config.yaml
arch: "resnet_bottleneck"
horizontal_flip: true
dropout: 0.1
nesterov: false
adamw_lr_other_params: 0.0026
final_lr_fraction: 0.01
warmup_steps: 720
Rows from block 9 of a small multi-label image tagger, named by matrix and row number. Rows with one number belong to one channel. Each number is 128 + 24 x the weight over its row's rms, rounded and kept within 0 to 255. All counts start at 0.
After each channel's rows are labels from the 100 images, of 14848, where the channel reaches its highest value: "peak on" is the class under the peak. Only what is clearly more common there than usual is listed. The data: Sentinel-2 satellite tiles (TerraMesh). In brackets: how many of the 100.
# convs1: 3x3 conv (model.blocks.9.convs.1.weight, 192x192x3x3, standardized in use, each kernel summed), inputs 96-191
# convs2: expand pointwise conv (model.blocks.9.convs.2.weight, 768x192x1x1, standardized in use, transposed), outputs 96-191

convs1.29 [144 128 138 142 126 148  78 158 112  98 164 124 120 129 160 124 123 167 129 157 157 137 133 141  98 137 145 114 135 115 141  82 110  75 169  52 104 129 152 128 154 180 113 120 146 166 110 125  93 114 100 141 157 117 157 125 129  96 136 121 161 122 148 108 125 139 158 151 138 100 136 114 148 106 134 135 153 107 109 120 140 109 122 172 131  96  67 123 145 140 154 132 129 115 106 126]
convs2.29 [106 146 142 154 100 159 128 125 147 141 162 133 164 115 168 121 163 141  83 116 118 155 171 108 133 135  85 139 119 133  91  85 114 137 187 104 116 114 101 136 151 193 128 150 124  96 152 140  89 133 114 120 205 118 140 126 179 141 148 109 135 143 179 132 148 167 104 101 157 218 117  79 137 113  85 108 157 129 123 152  88 162 120 159 105 133 158 132 154 156 141  90 157 101 102 114]
peak on: built area (25)

convs1.102 [140 121 143 124 114 124 169 148 122 137 113 133 117 124 124 146 130  70  98 136 132 104 118 144 130 112 135 146 144 135 140 131 148 127 148 116 113 128 104  87 118 150  79  93  83  97 127  95 143 137 131  87 143 164 155  95  90 113 100 103  97 138 137 105 122 118 143 109 122 125 114 107 145 202 170 125 105 102 129 169 145 137 141 108 127 148  83 144  98 185 165 120 215 162 167 136]
convs2.102 [ 83 133 138 168 127 110 160 161 144 144  63  96 150 113 157 124 128  90 160 151 101  98 126 127 150 122 141 123 151 149  83 153 106 105 183 105 125 156 134  75 112 103 160 160 115  28 156 160 161 141  85 143 119 127 124 112 147 130 130 102 122 129 169 135 102 121 133 135 159 141 125 103 171 162 111 124 107 119 138 170  96 112 114  83 128 151 155 146 123 125 143  43 108 118 114 115]
peak on: trees (50)

convs1.188 [142 167 152 166 162 118 108 133 149 136 119 150 130 129 141 105 127 131 146 142 131 119 113 119 139 150 157 131 128 109 157 135 154 150 132 137 140 122 126 131 137 192 145 118  92 100 165 134  94 114 121 136 138 148 113 127 101 111 110 115 144 111 154 118 138 111 134 120  46 106 106 123  89 138 104 118 123 109 119 114 118 143 100 127  94 117  83 127 109 101 133  81 152  85 120 154]
convs2.188 [135 145 133 109 126 141 139 101 163 140 122 157 103 100 104 147 141 149 118 118 112 130 164 113  99 123 131 118 159 110 120 158  94 110 109 145  99 144  99 109 123 136 106 116 152  89 125  99 125 100  81 163 106 128 125 155 104 111  99 134 146 148 138  67 150  70 115 194 147 119 215 146 121  87  97 107 124 120 103 130 132 129 138 115  80  88  99 134 125 149 190 102 115 101 149  99]
peak on: trees (48)

convs1.116 [140 186  68 121 112 141 121 119 181 123 151 154 145 109 156 103 129 125 121 123 112 140 138 173 152 130 163 105 133 156 132  76 119 138 111 135 139 139  90 156 129 111 122 174 152 160 129 148 106 109 139 131 107 122 109  83 139 131 154 105 138 129 144 141  89  77 135 143 134  97 113 133 118 137 156  95 113 122 103 127 131 133 159 126 117  81 146 159 144 155 114 128 120 126 102 124]
convs2.116 [123 124 123 143 122 136 117 129 134 139 140 146 120 106 146 145 123 124 126 191  67 114 134 167 148 114 116  95 133  84 111 142 140 149 143 168 128 100  76  99 100 112 113 105 142 134 116 118 119  96 106 153 135 117 116 125 127 114 114 117 129 169 120 104 129  88 114 141 151  98 102 114 138 109 103 142 111 108  95 121 110  82 122 108  68 126 135 130 140 134 122 134 104 126  87 154]
peak on: bare ground (34)

convs1.12 [128 106 132 115 116 132 113 150 178  84 110 162 129 112 145 119 136 138 138  96 139 106 143 151 124  94 136 144 130 129 128 155 143 126 163 130 120 106 143 147 128 236 191  98  80 128 142 112 103 130 129 119  79 139 120 113 105 130 110 115 126 121 144 134  93 134 126 119  82 106 122 116 130 100 142 130 153 147  98 130 150 153 137 111 135 106 135 113 137 139 128 139 201 120 131 138]
convs2.12 [103 155 156 189 132 113 138 126 134 124  83 112 139 128 103  95 109 131 137 151 125 167 129 100 105 158 114 117 170 134 126 126 125 152 157 145 121 106 107 102 131 161 129 122 138 164 134 185 163 136 125 120 141 131 122 136 122 163 129 133 119 174 116 116 158 101 140 146 183 148 120 103 125 162 151 131 118 125 123 103 102 148 122 125  71  95 157 119 135 139 105  89 114 148 155 170]
peak on: rangeland (47)

convs1.62 [142 101 135 141 117 136 126 104 161 120  97 129 138 164 136 135 162 116 123 115 123 136  93 130 113 151 122 145 130 138 131  79 138 143 105 111 134 177 127 133 118 182 137 162 148 161 106 110 119  96 123 132 167 143 106 135 112 122 158 118 157 104  89 108 122 118 126  86 121 150 111 120 141 122 152 106 144 137 122 155 118 134 162 154 151 112  46 161 150 118 139 145 127 143 127 169]
convs2.62 [155 122 166 178 141 164 138 124 142 152 166 134 105 159  95 129 148 119 166 138  93 141 113 126 132 184 131 137 142 137 122 148  95 103 115 170 107 125 167 129  92 156 135 164 129 103 142 114 114 138 135 107 107 128 116 113 125 141 117 119 145 106 114 134 180 128 148 153  93 149 163 140 110 127 197 139 156 151  86 114 142 154 132 139 157 151 170 100 145 116  98 138 162 116 150  89]
peak on: water (33)

convs1.36 [116 130 101 144 130 122 129 131 137 122 150 122 158 126 144 127 162 123 132 120  60 103 144 147 160 121  98 120 118 159 105 124 151 157 109 195 164 119 124 157 141 104 171 124 120 114 107 194 114 118 137 162 126 158 188 132 105 117 123 175 114 144 128 136  79 117 145 114 150 131 123  93 117 154  95 124 157 132 140 158 112 168 140 165 145 174 129 129 104 103 136 133 118 112 142 153]
convs2.36 [ 93 142 129 133 134 153 148 160 117 127 118 125 130 109 148  53 169 135 146 131 127 141 155 136 154 132 160 134 144 135 129 134 103 101 105  49  91 122 149 150 142 106 120 152 151 129 135 172 127 127 121 157 107 117 153 107 128 159 108 121 162 177 129 118 150 142  78 124 155 134 135 119 157 136 105 135 128 118 162 138 130 109 116 107 148 135 158 185 113 144 162 113 146 186 153 190]
peak on: water (72)

convs1.162 [104 162 120 168  78 150 107 130 165 132 131 103 127 157 125 151 120 111 110 171 155 157 128 123 105 185 130 111 112 119 149 139 141 135 150 145 135 119 127 120 107 102 114 151 176 149 133 137 135 152 129 119 147 132 141 107 140 142 148 134 121 128 131 118 125 146 145 149 145 110 146 186 170 125 145 159 128 127 144 105  89  99 106 113 100  92 175 118 120 131 151 128  98 146 126 117]
convs2.162 [131 139  96  77 123 115 130 102 140 118 116 138 125 165 112 115 150 114 152 112 127 115 114 162  90 154 134 132 109 128 136 142  85 116 118 126 127 170 166 118 106  92 183 163 117 124 101 146 158 145 213 109 130 129 139 121 118 139 104  93 168 129 140 124 144 105 129  97 105 116 143 145 138 110 132 133 163 134 122 101 149 124 148 117 132 155  91 131 135 144 152 116 136  99 115 155]
peak on: crops (45)

convs1.147 [176 148 146 138 116 132 140 172 129  98  70 133 150 134 152 134 160 102 130 108 129 113 132 134 116 156 134 111 154 113 129  86 112 106  77 153 126 119 111 149 135 137 110 114 116 136 112  61 106 118 121 161 113 123 142 141 111 139 157 147 151 167 158 143  99 176 172 138 115 136 113 153 151  96 134 106 158 141 124 117 166 156 197 164 117 104  98 157 174 133 121 125 115 152 110 108]
convs2.147 [ 87 115  74 134 175 158 123  73 181 139 115 119 151 188 157 140 101 145 191 104 140 123 157 129 101 131 101 162 112 161 123 116 127  85 116  94 145 116  91 137 119 112 109 167 123  89 138 119 157 106 118 162 143 125 116  65  92 140 142 156 129 100 172 142 112 107  62 133 109 152 154 147 143 124 107  98  80 100  94 175 122 121 102 130 128 118 148  93 147 121 145 137 143 174 123 145]
peak on: crops (46)

convs1.80 [135 162 141 163 114 136  97 122 153 124 134 146 101 107 126 123 109 108 146 120 135 135 100 122 101 150 148 125 118 114 151 123 116 127 132 131  91 144 118 124 140 142 124 187 180 121 136 135 101 117 140 126 161 113 120 133 118 136 135 124 164 134  98 146 127 111 104 131 196  88 132 200  99 140 130 146 118 114 155 103 139 110 156 135 115 150 109 160 146 132 133 119 146 106 125 137]
convs2.80 [117 122 132 146 115 111 158 145 122 107 128 123 137  87 102 155  98 150 112  93 151 122 119 115 181 101  86 119 143 152 123 135  91 147 109 116 178  95 107 164 107  66 113 134 166 117 135 153  92  85 101  96 129 156 103  83  77 148  93 131 149 113  94 112 160 115 140 152 110  90 148 116 115 147 134 129  97 113 171 151 118 153 122 138 134  79 135 176 167  61 126 137 143 150 113 154]
peak on: water (47)

convs1.53 [172 164 119  94 117 161  86 137 136 110 121 117 115 144 107 126 152 127 102 144 144 143 160 123 141 121 119  73 166 101 166 104 130 184 147 143 128 129 147 103 151  93 129 107  87 139 149 151 128 111  93 171 118 122 166 111 120 128 119 147 146 109 126 116  64  86 161 118 106 114 110 124 132 106 135 110 151 171 167 138 109 150 119  95 116 114  98 131  97 117 163 110 127 113 120 137]
convs2.53 [204 115 154 129 139 152  95 120  80 151 152 154 101 131  95 136 145 153 108 173 125 188 128  82 175 145  91 129 135 154 140 129 129 145 144 105 140 134 155 158 127 121 102 108 128 120 114 100 161 125 130 105 135 137 138 145 125 131 126 149 108 116 126 109 129 129 145  99 156 121 133  89 132 138 156 120 146 136 101 107 130 149 121 102  98 104 111 104 132 159 112 122 120 141 106 109]
peak on: water (58)

convs1.85 [123 114 174 120 125 107 127 158 167 115 150  96 127 110 133 130 151 131 135 171 122 163 127 152 118 158 133 150 119 123 133 118 126 124 130 124 141 145 162 109  94 141 156 137 129 131 126 178 105 121 156 116 158 150 116 138 122  93 114 121 129 115 159 129  70 140 145 132 133 120 143 106 121 118 120 176 116  95 146 107 108 137 105 111 128 130 114 124 122 117 117 126 179 120 132 136]
convs2.85 [133 150 128  98 154  99 163 172 136 134 146 163 120  99 164 151 177  98 124 144 149 127 136 115 143 142 152 189 143 122 148  86 170 163 123 144  91 126 146 107 108 143 152 120 128 110 115  88 148 141 122 125  97 122 130 127 129  80 140  78 101 115 128 135 143  95 147 159 149 122 106 113 119  96 125  91 143 148 136 122 192 125 174 122 122  75  84 127 131 149  93 117 126 147 151 130]
peak on: trees (53)

convs1.168 [117 125 111 143 148 145 130 137 145 115 164 155 117 140 142 155 118 151 114 121 132 116 143 148 167  96 149 167 142 140 108 149 132 109 119 120 105 116 106 134 108 208 136  80  99 118  78 138 143 113 145 113 123 121 125 122 128 150 125 120 110 125 143 138  41 133  94 105 116  83 103 106 148 103 124  70 152 137  98 128 147 105 161 130 113 136  82 127 102 114 111 126 165 129 123 134]
convs2.168 [117 147 145 147 144 127 147 172 165 147 104 153 112 119  96 144  79 125  96 162 132 137 169 146 118 117  98 116 100 110  96 107  98 137 101 119 157 171 115  98 126 113 142  86 123  80 123 137 130 160 117 108 116 103  82 134 161  98 121 107 142 122 117 132  97 115 152  90 121 130 127 159  96 146 143 125 127 110  98 112 110 152 106 146 101 150 140 151 115 105  74 106 135 162 104 139]
peak on: snow or ice (41)

convs1.146 [ 96 147  65 145 143 119 144 152  92 119 143 144 110 114 139 111 146 139 165 140 119 115 121 115 125 107 173  99 123 140 112 136 132 134 131 131 111 138 103 118  94 154 130 147 167 136 159 121 149 116 113 115 102 132 143 133 131 151 140 126 106 132 118  54 124 108 126 148  33 129 140 133 131 108 148 153 103 155 127 116 120 106 145  83 134  92 134 123 110  85 156 165 134 142 113 141]
convs2.146 [134 161  99 144 138 150 158 148 125 114  95 149 134  77 126 132 119 126 147 107 119 139 151 130 136 143  95 167 162 126 137 109 112  95 140 154 118 133 113 141 108 126 103 151 175 116 151 138 185  94 119 115 136 149 126  94  95 124 150 100 130 155 182 150 106 163 143 121 138 172 128 107 119 110 124 135 147 147 158 129 119 151 115  92 142 148 138 114 145 123 136 107 155 137 109 137]
peak on: clouds (48)

convs1.73 [159 118 165 125 116 102 148 139 129  86 120 165 124 166 137 144 126  86 137 111 130 134 130 174 166 112 126 132 137 137 146  69 114 153 115 130 127 153 153 182 139 177 138 105 112 166 102 133 123 122 113 146 127 146 116 154 119 124 141 111 138  73 104 123  69 119 141 119 119 148  86 119 123  93 142 126  99 134 116 143 129 140 140 133 135 117  52 189 148 180 146 123 157 128 126 122]
convs2.73 [168 118 134 119 100 156 151 133  96 163 136 123 133  99 113 136 103 125  90 117 172 131 134 143 113  69 132 118 130 138 106 120 109 149  84 130 132 100 106  98 122  55 139 101 151 118 170 119 126 119 123 124 118 126  82 142  86 151 127 152  91 132 152 161 111 114 149 145 162 118 144  93 127 155 105  63  71 101 137 124 120 160 128 133 188 147 119 147 111 148 120 123 136 157  96  97]
peak on: rangeland (50)

convs1.13 [134 123 142 143 113 108 123 145  97  95 138 178 134 107 141 127 160 113 149 128 112 147 128 166 144 114 155 131 113  79 133  90 121 111 151 167 124 119 128 126 112 218 128 121 115 136 154 121 115 108 119 165  65 148 129 128 107 119 136 128 126 110 155 120  88 108 116 143 144  87 131  83  99  96 144  96 120 140  88 123 138 137 113  75 135  79 139  97 132 147  80 130 179 121 115 119]
convs2.13 [158 134 156 125 137 150 134 130 110 117 115 130 129 111 129 149 129 125 156 124  67 106 124 173 133 119 149 123 145 113 139 108 103 112 150 126 135 181  96 137 136 137 100 130 128  97 157 165 123 156 137 175 140 115 153 164 163 140 126 110 134 114 161 137 169 105 135 136 151 128 116 137 173 143 163 139 164 130 117 109 104 121 115 121 124 140 138 127 127 147  94 126 138 121  84 110]
peak on: trees (52)

convs1.31 [130 149 117 145 151 127 123 150 132 155 112 167 140 128 128 155 120 179 118 121 138 129 138 131  69 132 106 112 104 124 137 123 105  91 140 167 119 130 100 122 125 117 137 124 121 157 118 115 147 154 121 115  99 145 136 139 162 103 106 118  84 126 106 141 115 195 122 140 120 112 114 128 106  84 171 100 129  91 139 121 138 101 139 139 128 145  95  99 148 122 101 148 173 122  98 141]
convs2.31 [155 143 116  92  94 112 149 136 115 115 113 112 143 166 116  79 119 141 129  69 178 103 147 149  88 100 130 117 141 101 133 126 146 157 139 121  96 129 106 107 132 146 157 102 117 155 136 117 146 130 149 113  79 112 115 158  91 111  88 105 128 140 134  88 129 132  95 137 147  92 139 147 134 141 143 142 113 133 137 113  94 134 148 146 113 112 120 159 137 102 105 138 139 116 146 117]
peak on: crops (38)

convs1.181 [110 165 117 173 139 123 173 134 101  87 114 130 158 134 106 117 126 131 124 113 141 137 112 132 136 140 126 129 102 126 126 124 159 158 128 142 117 136 120 143  93 115 132 136 142 136 120 198 114 172 118 126 104 129 151 121 159  96 112 140 124 105 138  99 117  80  96 149 132 134 118 127 134 141 137 155  79 135 150 101 111 149 120 134 132 129 133 157 132 135 105  94 115 146 112 110]
convs2.181 [144 121 108 130 137 124 126 104 107 154 110 120 117 119  92 142 130 114 120 124 112  97 124 138 125 102 167 147 106 137 138 147 128  89 144 111 116 153 116 119 125 116 123 123 105 104 142 125  97 158 145 114 101 149 115 100 181 136 119  99 152  89 119 160 100 173 118 125  76 113 136 147 129 142 111  90 143 109 145 112 137  76 131 112 145 141 158 155 119 149 117 169 134 194 119  70]
peak on: snow or ice (49)

convs1.93 [111 114 128 181  95 133 100 127 158 115 152 100 107 137 160 138 109 139 138  99 117 139 117 120  90 143 115 127 129 150 143 184 174 127 123 158 145 133 117 128 108 255 125  83 153 155 152 125 134  99 114 117 147 157 144 142 157 126 134 124 122 127 128 127 150 151 115  88 117 132 146 142 137 108 131 131  86 103 141  98 114 107 110 128 114 103  79 110 134  95 150 155 186 106 115 128]
convs2.93 [169 133 187 207 200 163 118  70 107 148 139 141  99 117 140 113 137 109 130 133  99 141 128 114 123 104 176 119  97 131 124 111  88  86  99 124 116 150 135 127 117 200 119 151 132 100  90 160 118 125  70 131 113 127 142 161 128 160 140 126 169 109 137 161 146 154 125 131 146 127 143 125 128 126 125 105 110  90  93 129 138 137 110 118 117 169 128 152 124 146  87 105 142 110 180 133]
peak on: trees (44)

convs1.134 [144 103 103 105 116 138 117 145 128 179 118 179 132 173 131 123 102 124 164 136 112 126 129 108 130 113 128 157 141 136 118 142 112 100 163 127 125 116  96  81 118 158 104 151 130 143 105 149 145 149 127 120  95 140  84 109 154 157 129 117  98 141 115  89 167 110 148 153  90 117 119 102 138 128 147 123 139 121 105 121 137 128 127 121 117 120 123 130 137 158  95 126 134 168 125 109]
convs2.134 [125 146 176  94 130 113 133 125 140 112 120 133 147  97 121 145 132  90 128 128 133 114 159 130 127 131  69  89 115 106  90 148 113 124 148 101  98 131 111 129 106 126 146  91 113 131 105 108 103 108  82 165 129 163 115 135 106 136 105  90 124 149 132 138 105 101 140 135 137 119 104 145 130  98 102 133 123 146 138 186 127 121 115 129 148 143  78 105 116 150  99 156  96 123 124 155]
peak on: snow or ice (81)

convs1.57 [118  91  93 153 111 144  97 105 144 142 100 125  90 130 136 140 115 109 107 101  71  93 117 131 136  95  87 143 101 134  94 143 125 155 136 114 173 107  77 107  60 182 140 133 106 130 108 137 101 121 124 109 136 159 119 124 162 158 120 105  94 143 102 135 124 104 114 113 141 127 103 121 134 127 158 106 116 148 136 110 154 136 177 140 112 133 100 172 116 177 136 164 147 135 145 132]
convs2.57 [119 110 108 133 128 138 126 126  71 121 162 144 121 141 124 128 115 133 102 136 102 112 126 110 106 151  63  96 105 114 194 148 102 130  94 119 113 105 128 130 106 129 145 162 121 115 111 122 130 144 170 130 118 140 137 100 113 131 115 132 115 106 141 118 144 117 129 113  41 138  77 194 111  96  99 106 132  79 126 147 142 126 117 151 107 152 169 108  93 136  90 130 142  99 102 123]
peak on: water (28)

convs1.3 [124 190 112 118 117 149 114 120 131 142 154 160 109 133 110 110  95 161 143 152 159 107 166  93 135 135 138 124 126  75 116 134 107 118 110 160 142 124 139 122 132 110 153 131 134 166 120 142 124 118 138 166  66 132  89 172 135 135 104 117  98 129 104 124 112 107 135 130 111 143 105 102 111 113 136 101 138 115 116 145 103 110 142 116 125 128 124 125 113 129 136 129  33  87 130 116]
convs2.3 [164 112 148 136 128 146 138 124 136 125 115 106 126 140 102  69 137 156 189 127 128 156 147 175 143 113 116 136 119  80 143 129 163 158 112  95 126 113 123 110 168 166 125 152 127 189 139 153 125 113 126 120 134 142 172 136 110 130 134 148 123 122 137 105 127 116 143 112 194 108 115 150 138  78 165 185 113 153 115 111 160 137 178 128  83 107 143 130 135 115 165 154 153 139 133 122]
peak on: crops (42)

convs1.157 [149 155 149  93 110 114 115 139 102 117 125  99 134 133  72 122 149 129 159  92 135 119 148 105 141 105 117 117 140 146 125 102 105 178  90 181 129 112  71 156 141 114 159 108 121 110 124 144 126 149 122 119 107 120 147 145 114  67 140 117  84 125 114 136  85  84 116 102  97  97 128 130 127  80 104  76 122 143 106 123 119 165 127 130 166  94 198 137 110 113  80 146 136 137 113 119]
convs2.157 [111 149 132 119  98 123 103 165 168 126 121 125 124 120 142 117 150  90 168 129 110 117  84 127 142 112 121 118 115 111 144 136 136 148 125 101 115 111 131 120 151 154 124 127 132 146 141 145 167 161 145  68  90 102 127 144 108 147 143 183 131  91  52  81 101 139 120 125 134 149 125 135 135  96 149 101 109 129 127 107 149 108 132 145 125 105 167 149 136 160 125 191 133 136 142 117]
peak on: water (47)

convs1.42 [139 103  96 123  73 157 129 120 138 120 104 106  97 125 119 146 136 152 150 112 124 115 110 141 119  98 121 128 144  83 147 146 128 134 152 147 124  99 116 124 117 137 108 100 130 114 119 132 142 124 116 136 157 127 172  99 138 128 138 163 140 140 136 155 116 108 187 129 172  95 188 135 159 101 124 136 183 140  88 152 132 141 152 159 135 148 126 107 137  88 135 113 122 159 109 143]
convs2.42 [ 94 126 120 132 149 147 126  93 160 105 138  94  87  83 116 101 122 110 131 153 153  92 149 117 130  96 113 107 107 117  94 135 113 120 135 129 143  95 131 152 172  93 108 110 100  78 125 129 111 124 111 106  81 116 111 108  98 121 112  99  69 138 111 136 149  93 129 158 128 103 137  94 126  66 131  97 111 106 134 105 109 135 120 125 109  94  98 128 110 147 111  99 113 124 106 105]
peak on: snow or ice (34); water (31)