A small multi-label image tagger, trained from scratch.
Training: normuon at rate 0.0015, 7200 steps, batches of 256.
Rows from block 7 of a small multi-label image tagger, named by matrix and row number. Rows with one number belong to one channel. Each number is 50 + 10 x the weight over its row's rms, rounded and kept within 0 to 99. All counts start at 0.
After each channel's rows are labels from the 100 images, of 14848, where the channel reaches its highest value: "colour at peak" is the nearest of a few named colours to the mean colour under the peak. Only what is clearly more common there than usual is listed. The data: Sentinel-2 satellite tiles (TerraMesh). In brackets: how many of the 100.
# convs1: 3x3 conv (model.blocks.7.convs.1.weight, 96x96x3x3, standardized in use, each kernel summed), inputs 0-95
# convs2: expand pointwise conv (model.blocks.7.convs.2.weight, 384x96x1x1, standardized in use, transposed), outputs 0-76

convs1.69:37 71 51 39 63 64 47 42 38 59 43 45 33 47 48 51 40 43 49 40 65 38 60 33 47 54 42 55 45 55 54 47 47 48 42 49 56 50 52 43 47 46 43 62 53 45 49 49 65 57 45 55 48 64 27 54 48 39 46 49 48 42 34 60 42 53 43 50 39 39 70 43 60 45 73 65 36 52 47 45 53 33 71 72 57 51 77 47 58 48 47 50 49 60 68 62
convs2.69:55 36 48 47 45 46 53 35 47 55 57 45 59 59 50 54 44 39 51 38 48 43 58 40 46 50 52 40 46 51 54 61 52 61 59 41 54 48 52 46 43 36 41 45 52 51 46 34 23 37 49 25 60 42 42 73 62 42 58 50 50 49 42 44 54 63 49 63 43 55 57 48 54 36 44 48 42
colour at peak: black (45)

convs1.44:50 51 47 46 51 47 66 53 46 45 71 56 38 56 38 28 39 66 31 62 32 47 52 49 42 49 43 48 49 48 49 45 55 27 60 52 49 54 40 43 48 58 47 43 44 47 45 49 56 49 76 50 49 62 48 38 72 74 71 47 68 42 39 45 46 44 61 51 41 40 57 66 47 58 61 47 60 54 54 37 65 44 48 42 68 53 60 53 34 42 54 46 44 42 44 46
convs2.44:45 45 60 44 44 52 51 39 45 44 53 48 42 53 45 56 41 57 36 45 53 51 41 46 42 48 42 55 46 52 52 54 45 56 41 48 43 51 52 46 56 47 63 58 35 39 48 50 53 48 45 62 59 47 45 38 60 43 44 50 46 45 47 60 49 68 50 59 42 58 52 57 52 53 61 58 46
colour at peak: grey (54)

convs1.78:59 27 41 52 49 40 39 47 36 50 50 48 36 43 58 52 53 56 47 67 49 59 44 51 43 61 53 48 50 74 52 64 69 57 78 56 57 66 43 56 56 41 63 54 53 54 43 79 47 48 73 57 50 41 51 50 59 59 50 40 68 47 51 53 51 46 60 52 33 56 50 47 42 32 50 40 59 47 48 33 31 51 40 34 46 52 39 53 46 50 46 46 33 48 44 56
convs2.78:51 59 58 61 49 43 42 46 65 58 51 39 41 61 33 49 34 38 53 50 60 49 50 62 41 55 49 48 36 51 44 49 35 57 40 45 53 53 37 56 39 55 51 52 38 54 56 52 50 45 45 44 46 58 46 43 50 48 53 17 25 39 43 48 51 67 56 53 62 41 47 54 42 32 60 45 33
colour at peak: pink (28)

convs1.49:43 55 46 63 50 53 49 44 39 71 47 26 32 61 56 47 49 56 52 52 63 45 67 54 45 62 32 37 45 51 50 36 42 47 56 47 55 50 37 40 38 49 42 41 49 52 54 46 54 80 68 57 39 42 58 56 80 51 70 29 50 38 56 57 44 61 62 44 48 45 54 59 53 33 57 48 47 37 48 50 62 37 36 51 46 39 50 48 52 62 55 48 36 52 52 51
convs2.49:54 56 69 34 51 60 51 35 54 61 64 46 63 36 47 54 47 66 48 48 65 56 55 50 38 43 56 76 52 65 44 46 49 58 59 58 55 44 46 42 43 42 58 50 56 47 36 50 29 35 44 49 44 62 50 45 44 53 54 40 41 45 40 67 41 51 59 56 36 38 43 62 61 37 64 47 58
colour at peak: grey (61)

convs1.20:57 47 48 38 58 34 41 55 60 47 44 45 47 53 35 38 49 50 59 51 40 52 44 43 49 68 42 44 55 75 46 46 38 36 57 48 38 44 74 22 52 59 53 55 61 49 63 66 47 36 63 55 42 40 44 56 56 56 37 37 55 57 34 35 54 58 55 49 50 51 51 50 52 20 45 42 65 49 50 69 61 60 53 54 46 41 41 66 51 53 58 66 48 53 54 56
convs2.20:60 37 52 45 50 65 58 43 56 59 53 61 43 52 67 55 50 59 63 55 60 61 52 56 62 48 63 37 44 40 70 57 40 47 44 66 49 42 46 38 49 45 46 41 63 46 54 43 47 57 68 43 50 52 51 42 49 54 42 56 63 59 49 52 59 54 52 64 40 56 43 64 51 51 55 48 56
colour at peak: pink (26)

convs1.23:52 45 37 47 50 26 50 50 46 50 53 40 47 32 31 33 46 39 50 43 57 52 62 47 61 74 59 64 69 49 46 60 37 65 58 43 44 50 43 32 39 52 66 52 29 45 60 60 46 44 66 65 53 47 39 55 63 49 51 54 46 42 52 43 54 58 51 56 54 47 47 39 47 25 54 50 54 46 56 43 61 37 52 59 54 53 31 69 56 40 53 52 55 53 50 74
convs2.23:53 38 64 42 56 47 45 50 49 33 43 58 51 27 57 48 39 62 53 47 56 43 40 49 56 45 50 49 40 45 56 49 51 18 41 47 46 32 47 41 39 55 46 32 54 54 52 47 70 54 64 56 57 69 48 55 47 52 30 46 60 58 49 48 41 57 43 49 53 40 34 38 35 44 36 36 59
colour at peak: pink (26)

convs1.73:70 44 52 62 60 70 62 59 57 50 62 58 37 65 54 61 41 59 58 63 68 53 60 63 56 58 49 40 44 45 54 34 61 57 39 48 47 44 56 40 53 48 45 47 54 45 40 53 51 45 47 34 44 55 53 61 33 77 43 56 44 46 52 42 53 51 61 42 59 38 67 47 38 25 43 35 53 30 48 44 36 47 41 34 42 48 54 43 37 46 34 57 35 48 49 61
convs2.73:50 61 53 50 50 27 65 31 58 36 47 39 53 27 31 50 42 38 27 37 50 40 40 57 47 35 52 44 52 49 37 51 60 55 48 41 32 55 47 59 49 61 57 55 58 45 42 39 39 61 47 60 44 44 36 50 49 29 54 49 41 64 58 43 63 47 59 32 59 38 50 51 46 43 35 54 57
colour at peak: white (35)

convs1.25:36 30 38 38 57 49 48 49 38 47 66 44 46 58 49 61 40 49 44 43 37 48 60 58 50 53 59 47 40 41 56 58 54 48 65 62 54 60 60 33 58 50 65 48 54 58 48 76 59 59 64 53 46 66 51 49 41 70 48 33 58 41 54 39 59 35 48 58 38 55 50 58 50 16 43 57 68 54 46 46 42 61 50 31 64 47 63 47 53 50 55 51 38 45 40 52
convs2.25:49 38 56 37 61 59 58 42 52 46 54 54 56 55 53 56 50 56 31 37 56 43 47 48 55 46 51 60 70 35 52 49 30 49 33 66 48 55 61 40 42 54 49 47 66 44 61 43 49 56 52 50 52 39 59 49 47 50 54 31 41 41 34 45 59 43 47 45 36 41 47 38 32 54 36 35 71
colour at peak: pink (26)

convs1.12:51 44 39 49 75 39 37 46 55 54 39 44 55 55 49 47 50 51 70 59 44 37 37 51 51 69 59 42 59 57 59 56 50 48 35 50 40 60 65 33 65 37 56 74 58 28 55 43 53 46 72 63 57 53 42 75 45 59 56 43 71 71 55 43 45 56 52 51 52 57 66 50 45 45 58 47 39 42 52 45 50 45 43 42 38 42 33 46 50 44 49 55 46 41 43 55
convs2.12:46 47 65 68 51 49 53 32 73 52 57 59 53 57 62 39 45 47 53 48 51 63 46 57 63 47 38 46 51 54 20 51 56 39 60 56 42 45 45 38 42 76 50 36 41 35 36 61 58 59 59 57 40 43 46 60 44 28 44 40 44 50 51 45 56 31 47 50 55 37 45 34 70 33 59 23 76
colour at peak: pink (28)

convs1.70:58 52 50 69 72 39 50 53 55 57 44 40 31 58 51 55 43 56 51 53 57 51 69 63 54 63 47 59 48 31 68 57 54 64 63 65 63 48 44 39 52 62 55 67 43 60 41 56 43 49 64 29 38 40 57 44 66 56 46 40 60 39 43 41 34 46 39 34 37 40 48 44 52 58 52 57 37 28 62 38 51 47 52 45 61 55 36 54 60 48 54 45 35 48 54 54
convs2.70:54 63 35 52 48 61 64 44 59 46 61 57 51 63 43 36 57 52 44 60 44 46 68 09 44 47 66 44 40 67 48 45 57 54 63 39 62 45 40 47 44 39 43 36 57 45 37 41 61 47 50 39 34 46 50 61 41 44 42 57 67 51 58 46 37 35 50 53 60 46 20 61 51 48 40 59 42
colour at peak: pink (33)

convs1.94:37 54 48 56 46 29 39 44 59 47 47 57 47 46 32 46 32 50 54 55 46 44 66 59 35 48 55 52 42 62 49 46 47 49 44 58 65 45 54 50 50 54 51 54 56 24 38 41 58 32 53 27 61 60 40 48 28 72 55 45 46 44 67 39 56 41 45 43 52 46 53 51 52 35 47 50 63 47 41 58 63 53 58 45 59 60 59 55 56 65 33 57 50 78 67 50
convs2.94:54 51 42 46 65 44 47 42 56 45 42 45 40 58 65 36 50 53 52 56 41 47 39 42 56 43 60 75 64 58 39 58 53 57 50 53 44 65 48 54 31 36 54 52 57 49 48 63 54 36 44 46 53 57 30 61 44 40 61 56 61 73 46 52 63 59 63 29 53 39 45 30 51 45 65 51 50
colour at peak: black (41)

convs1.53:52 55 70 56 51 52 64 33 56 39 44 76 38 63 51 46 61 45 42 44 29 32 61 60 46 50 57 62 45 46 56 62 44 44 43 60 61 29 61 60 57 55 63 45 46 52 56 46 59 47 44 50 45 46 27 52 69 58 50 56 56 50 41 40 52 50 51 61 55 56 45 39 37 39 40 57 61 51 49 42 44 70 55 59 46 49 56 30 56 39 26 46 63 55 39 56
convs2.53:42 47 51 38 49 59 61 53 44 57 50 50 43 50 64 43 40 62 41 53 83 52 32 35 57 67 36 57 43 52 35 45 35 47 46 52 57 65 70 48 54 37 44 59 55 41 35 46 51 52 31 40 63 50 51 38 68 32 40 47 50 49 37 24 45 63 64 64 45 50 48 51 39 55 55 46 42
colour at peak: black (43)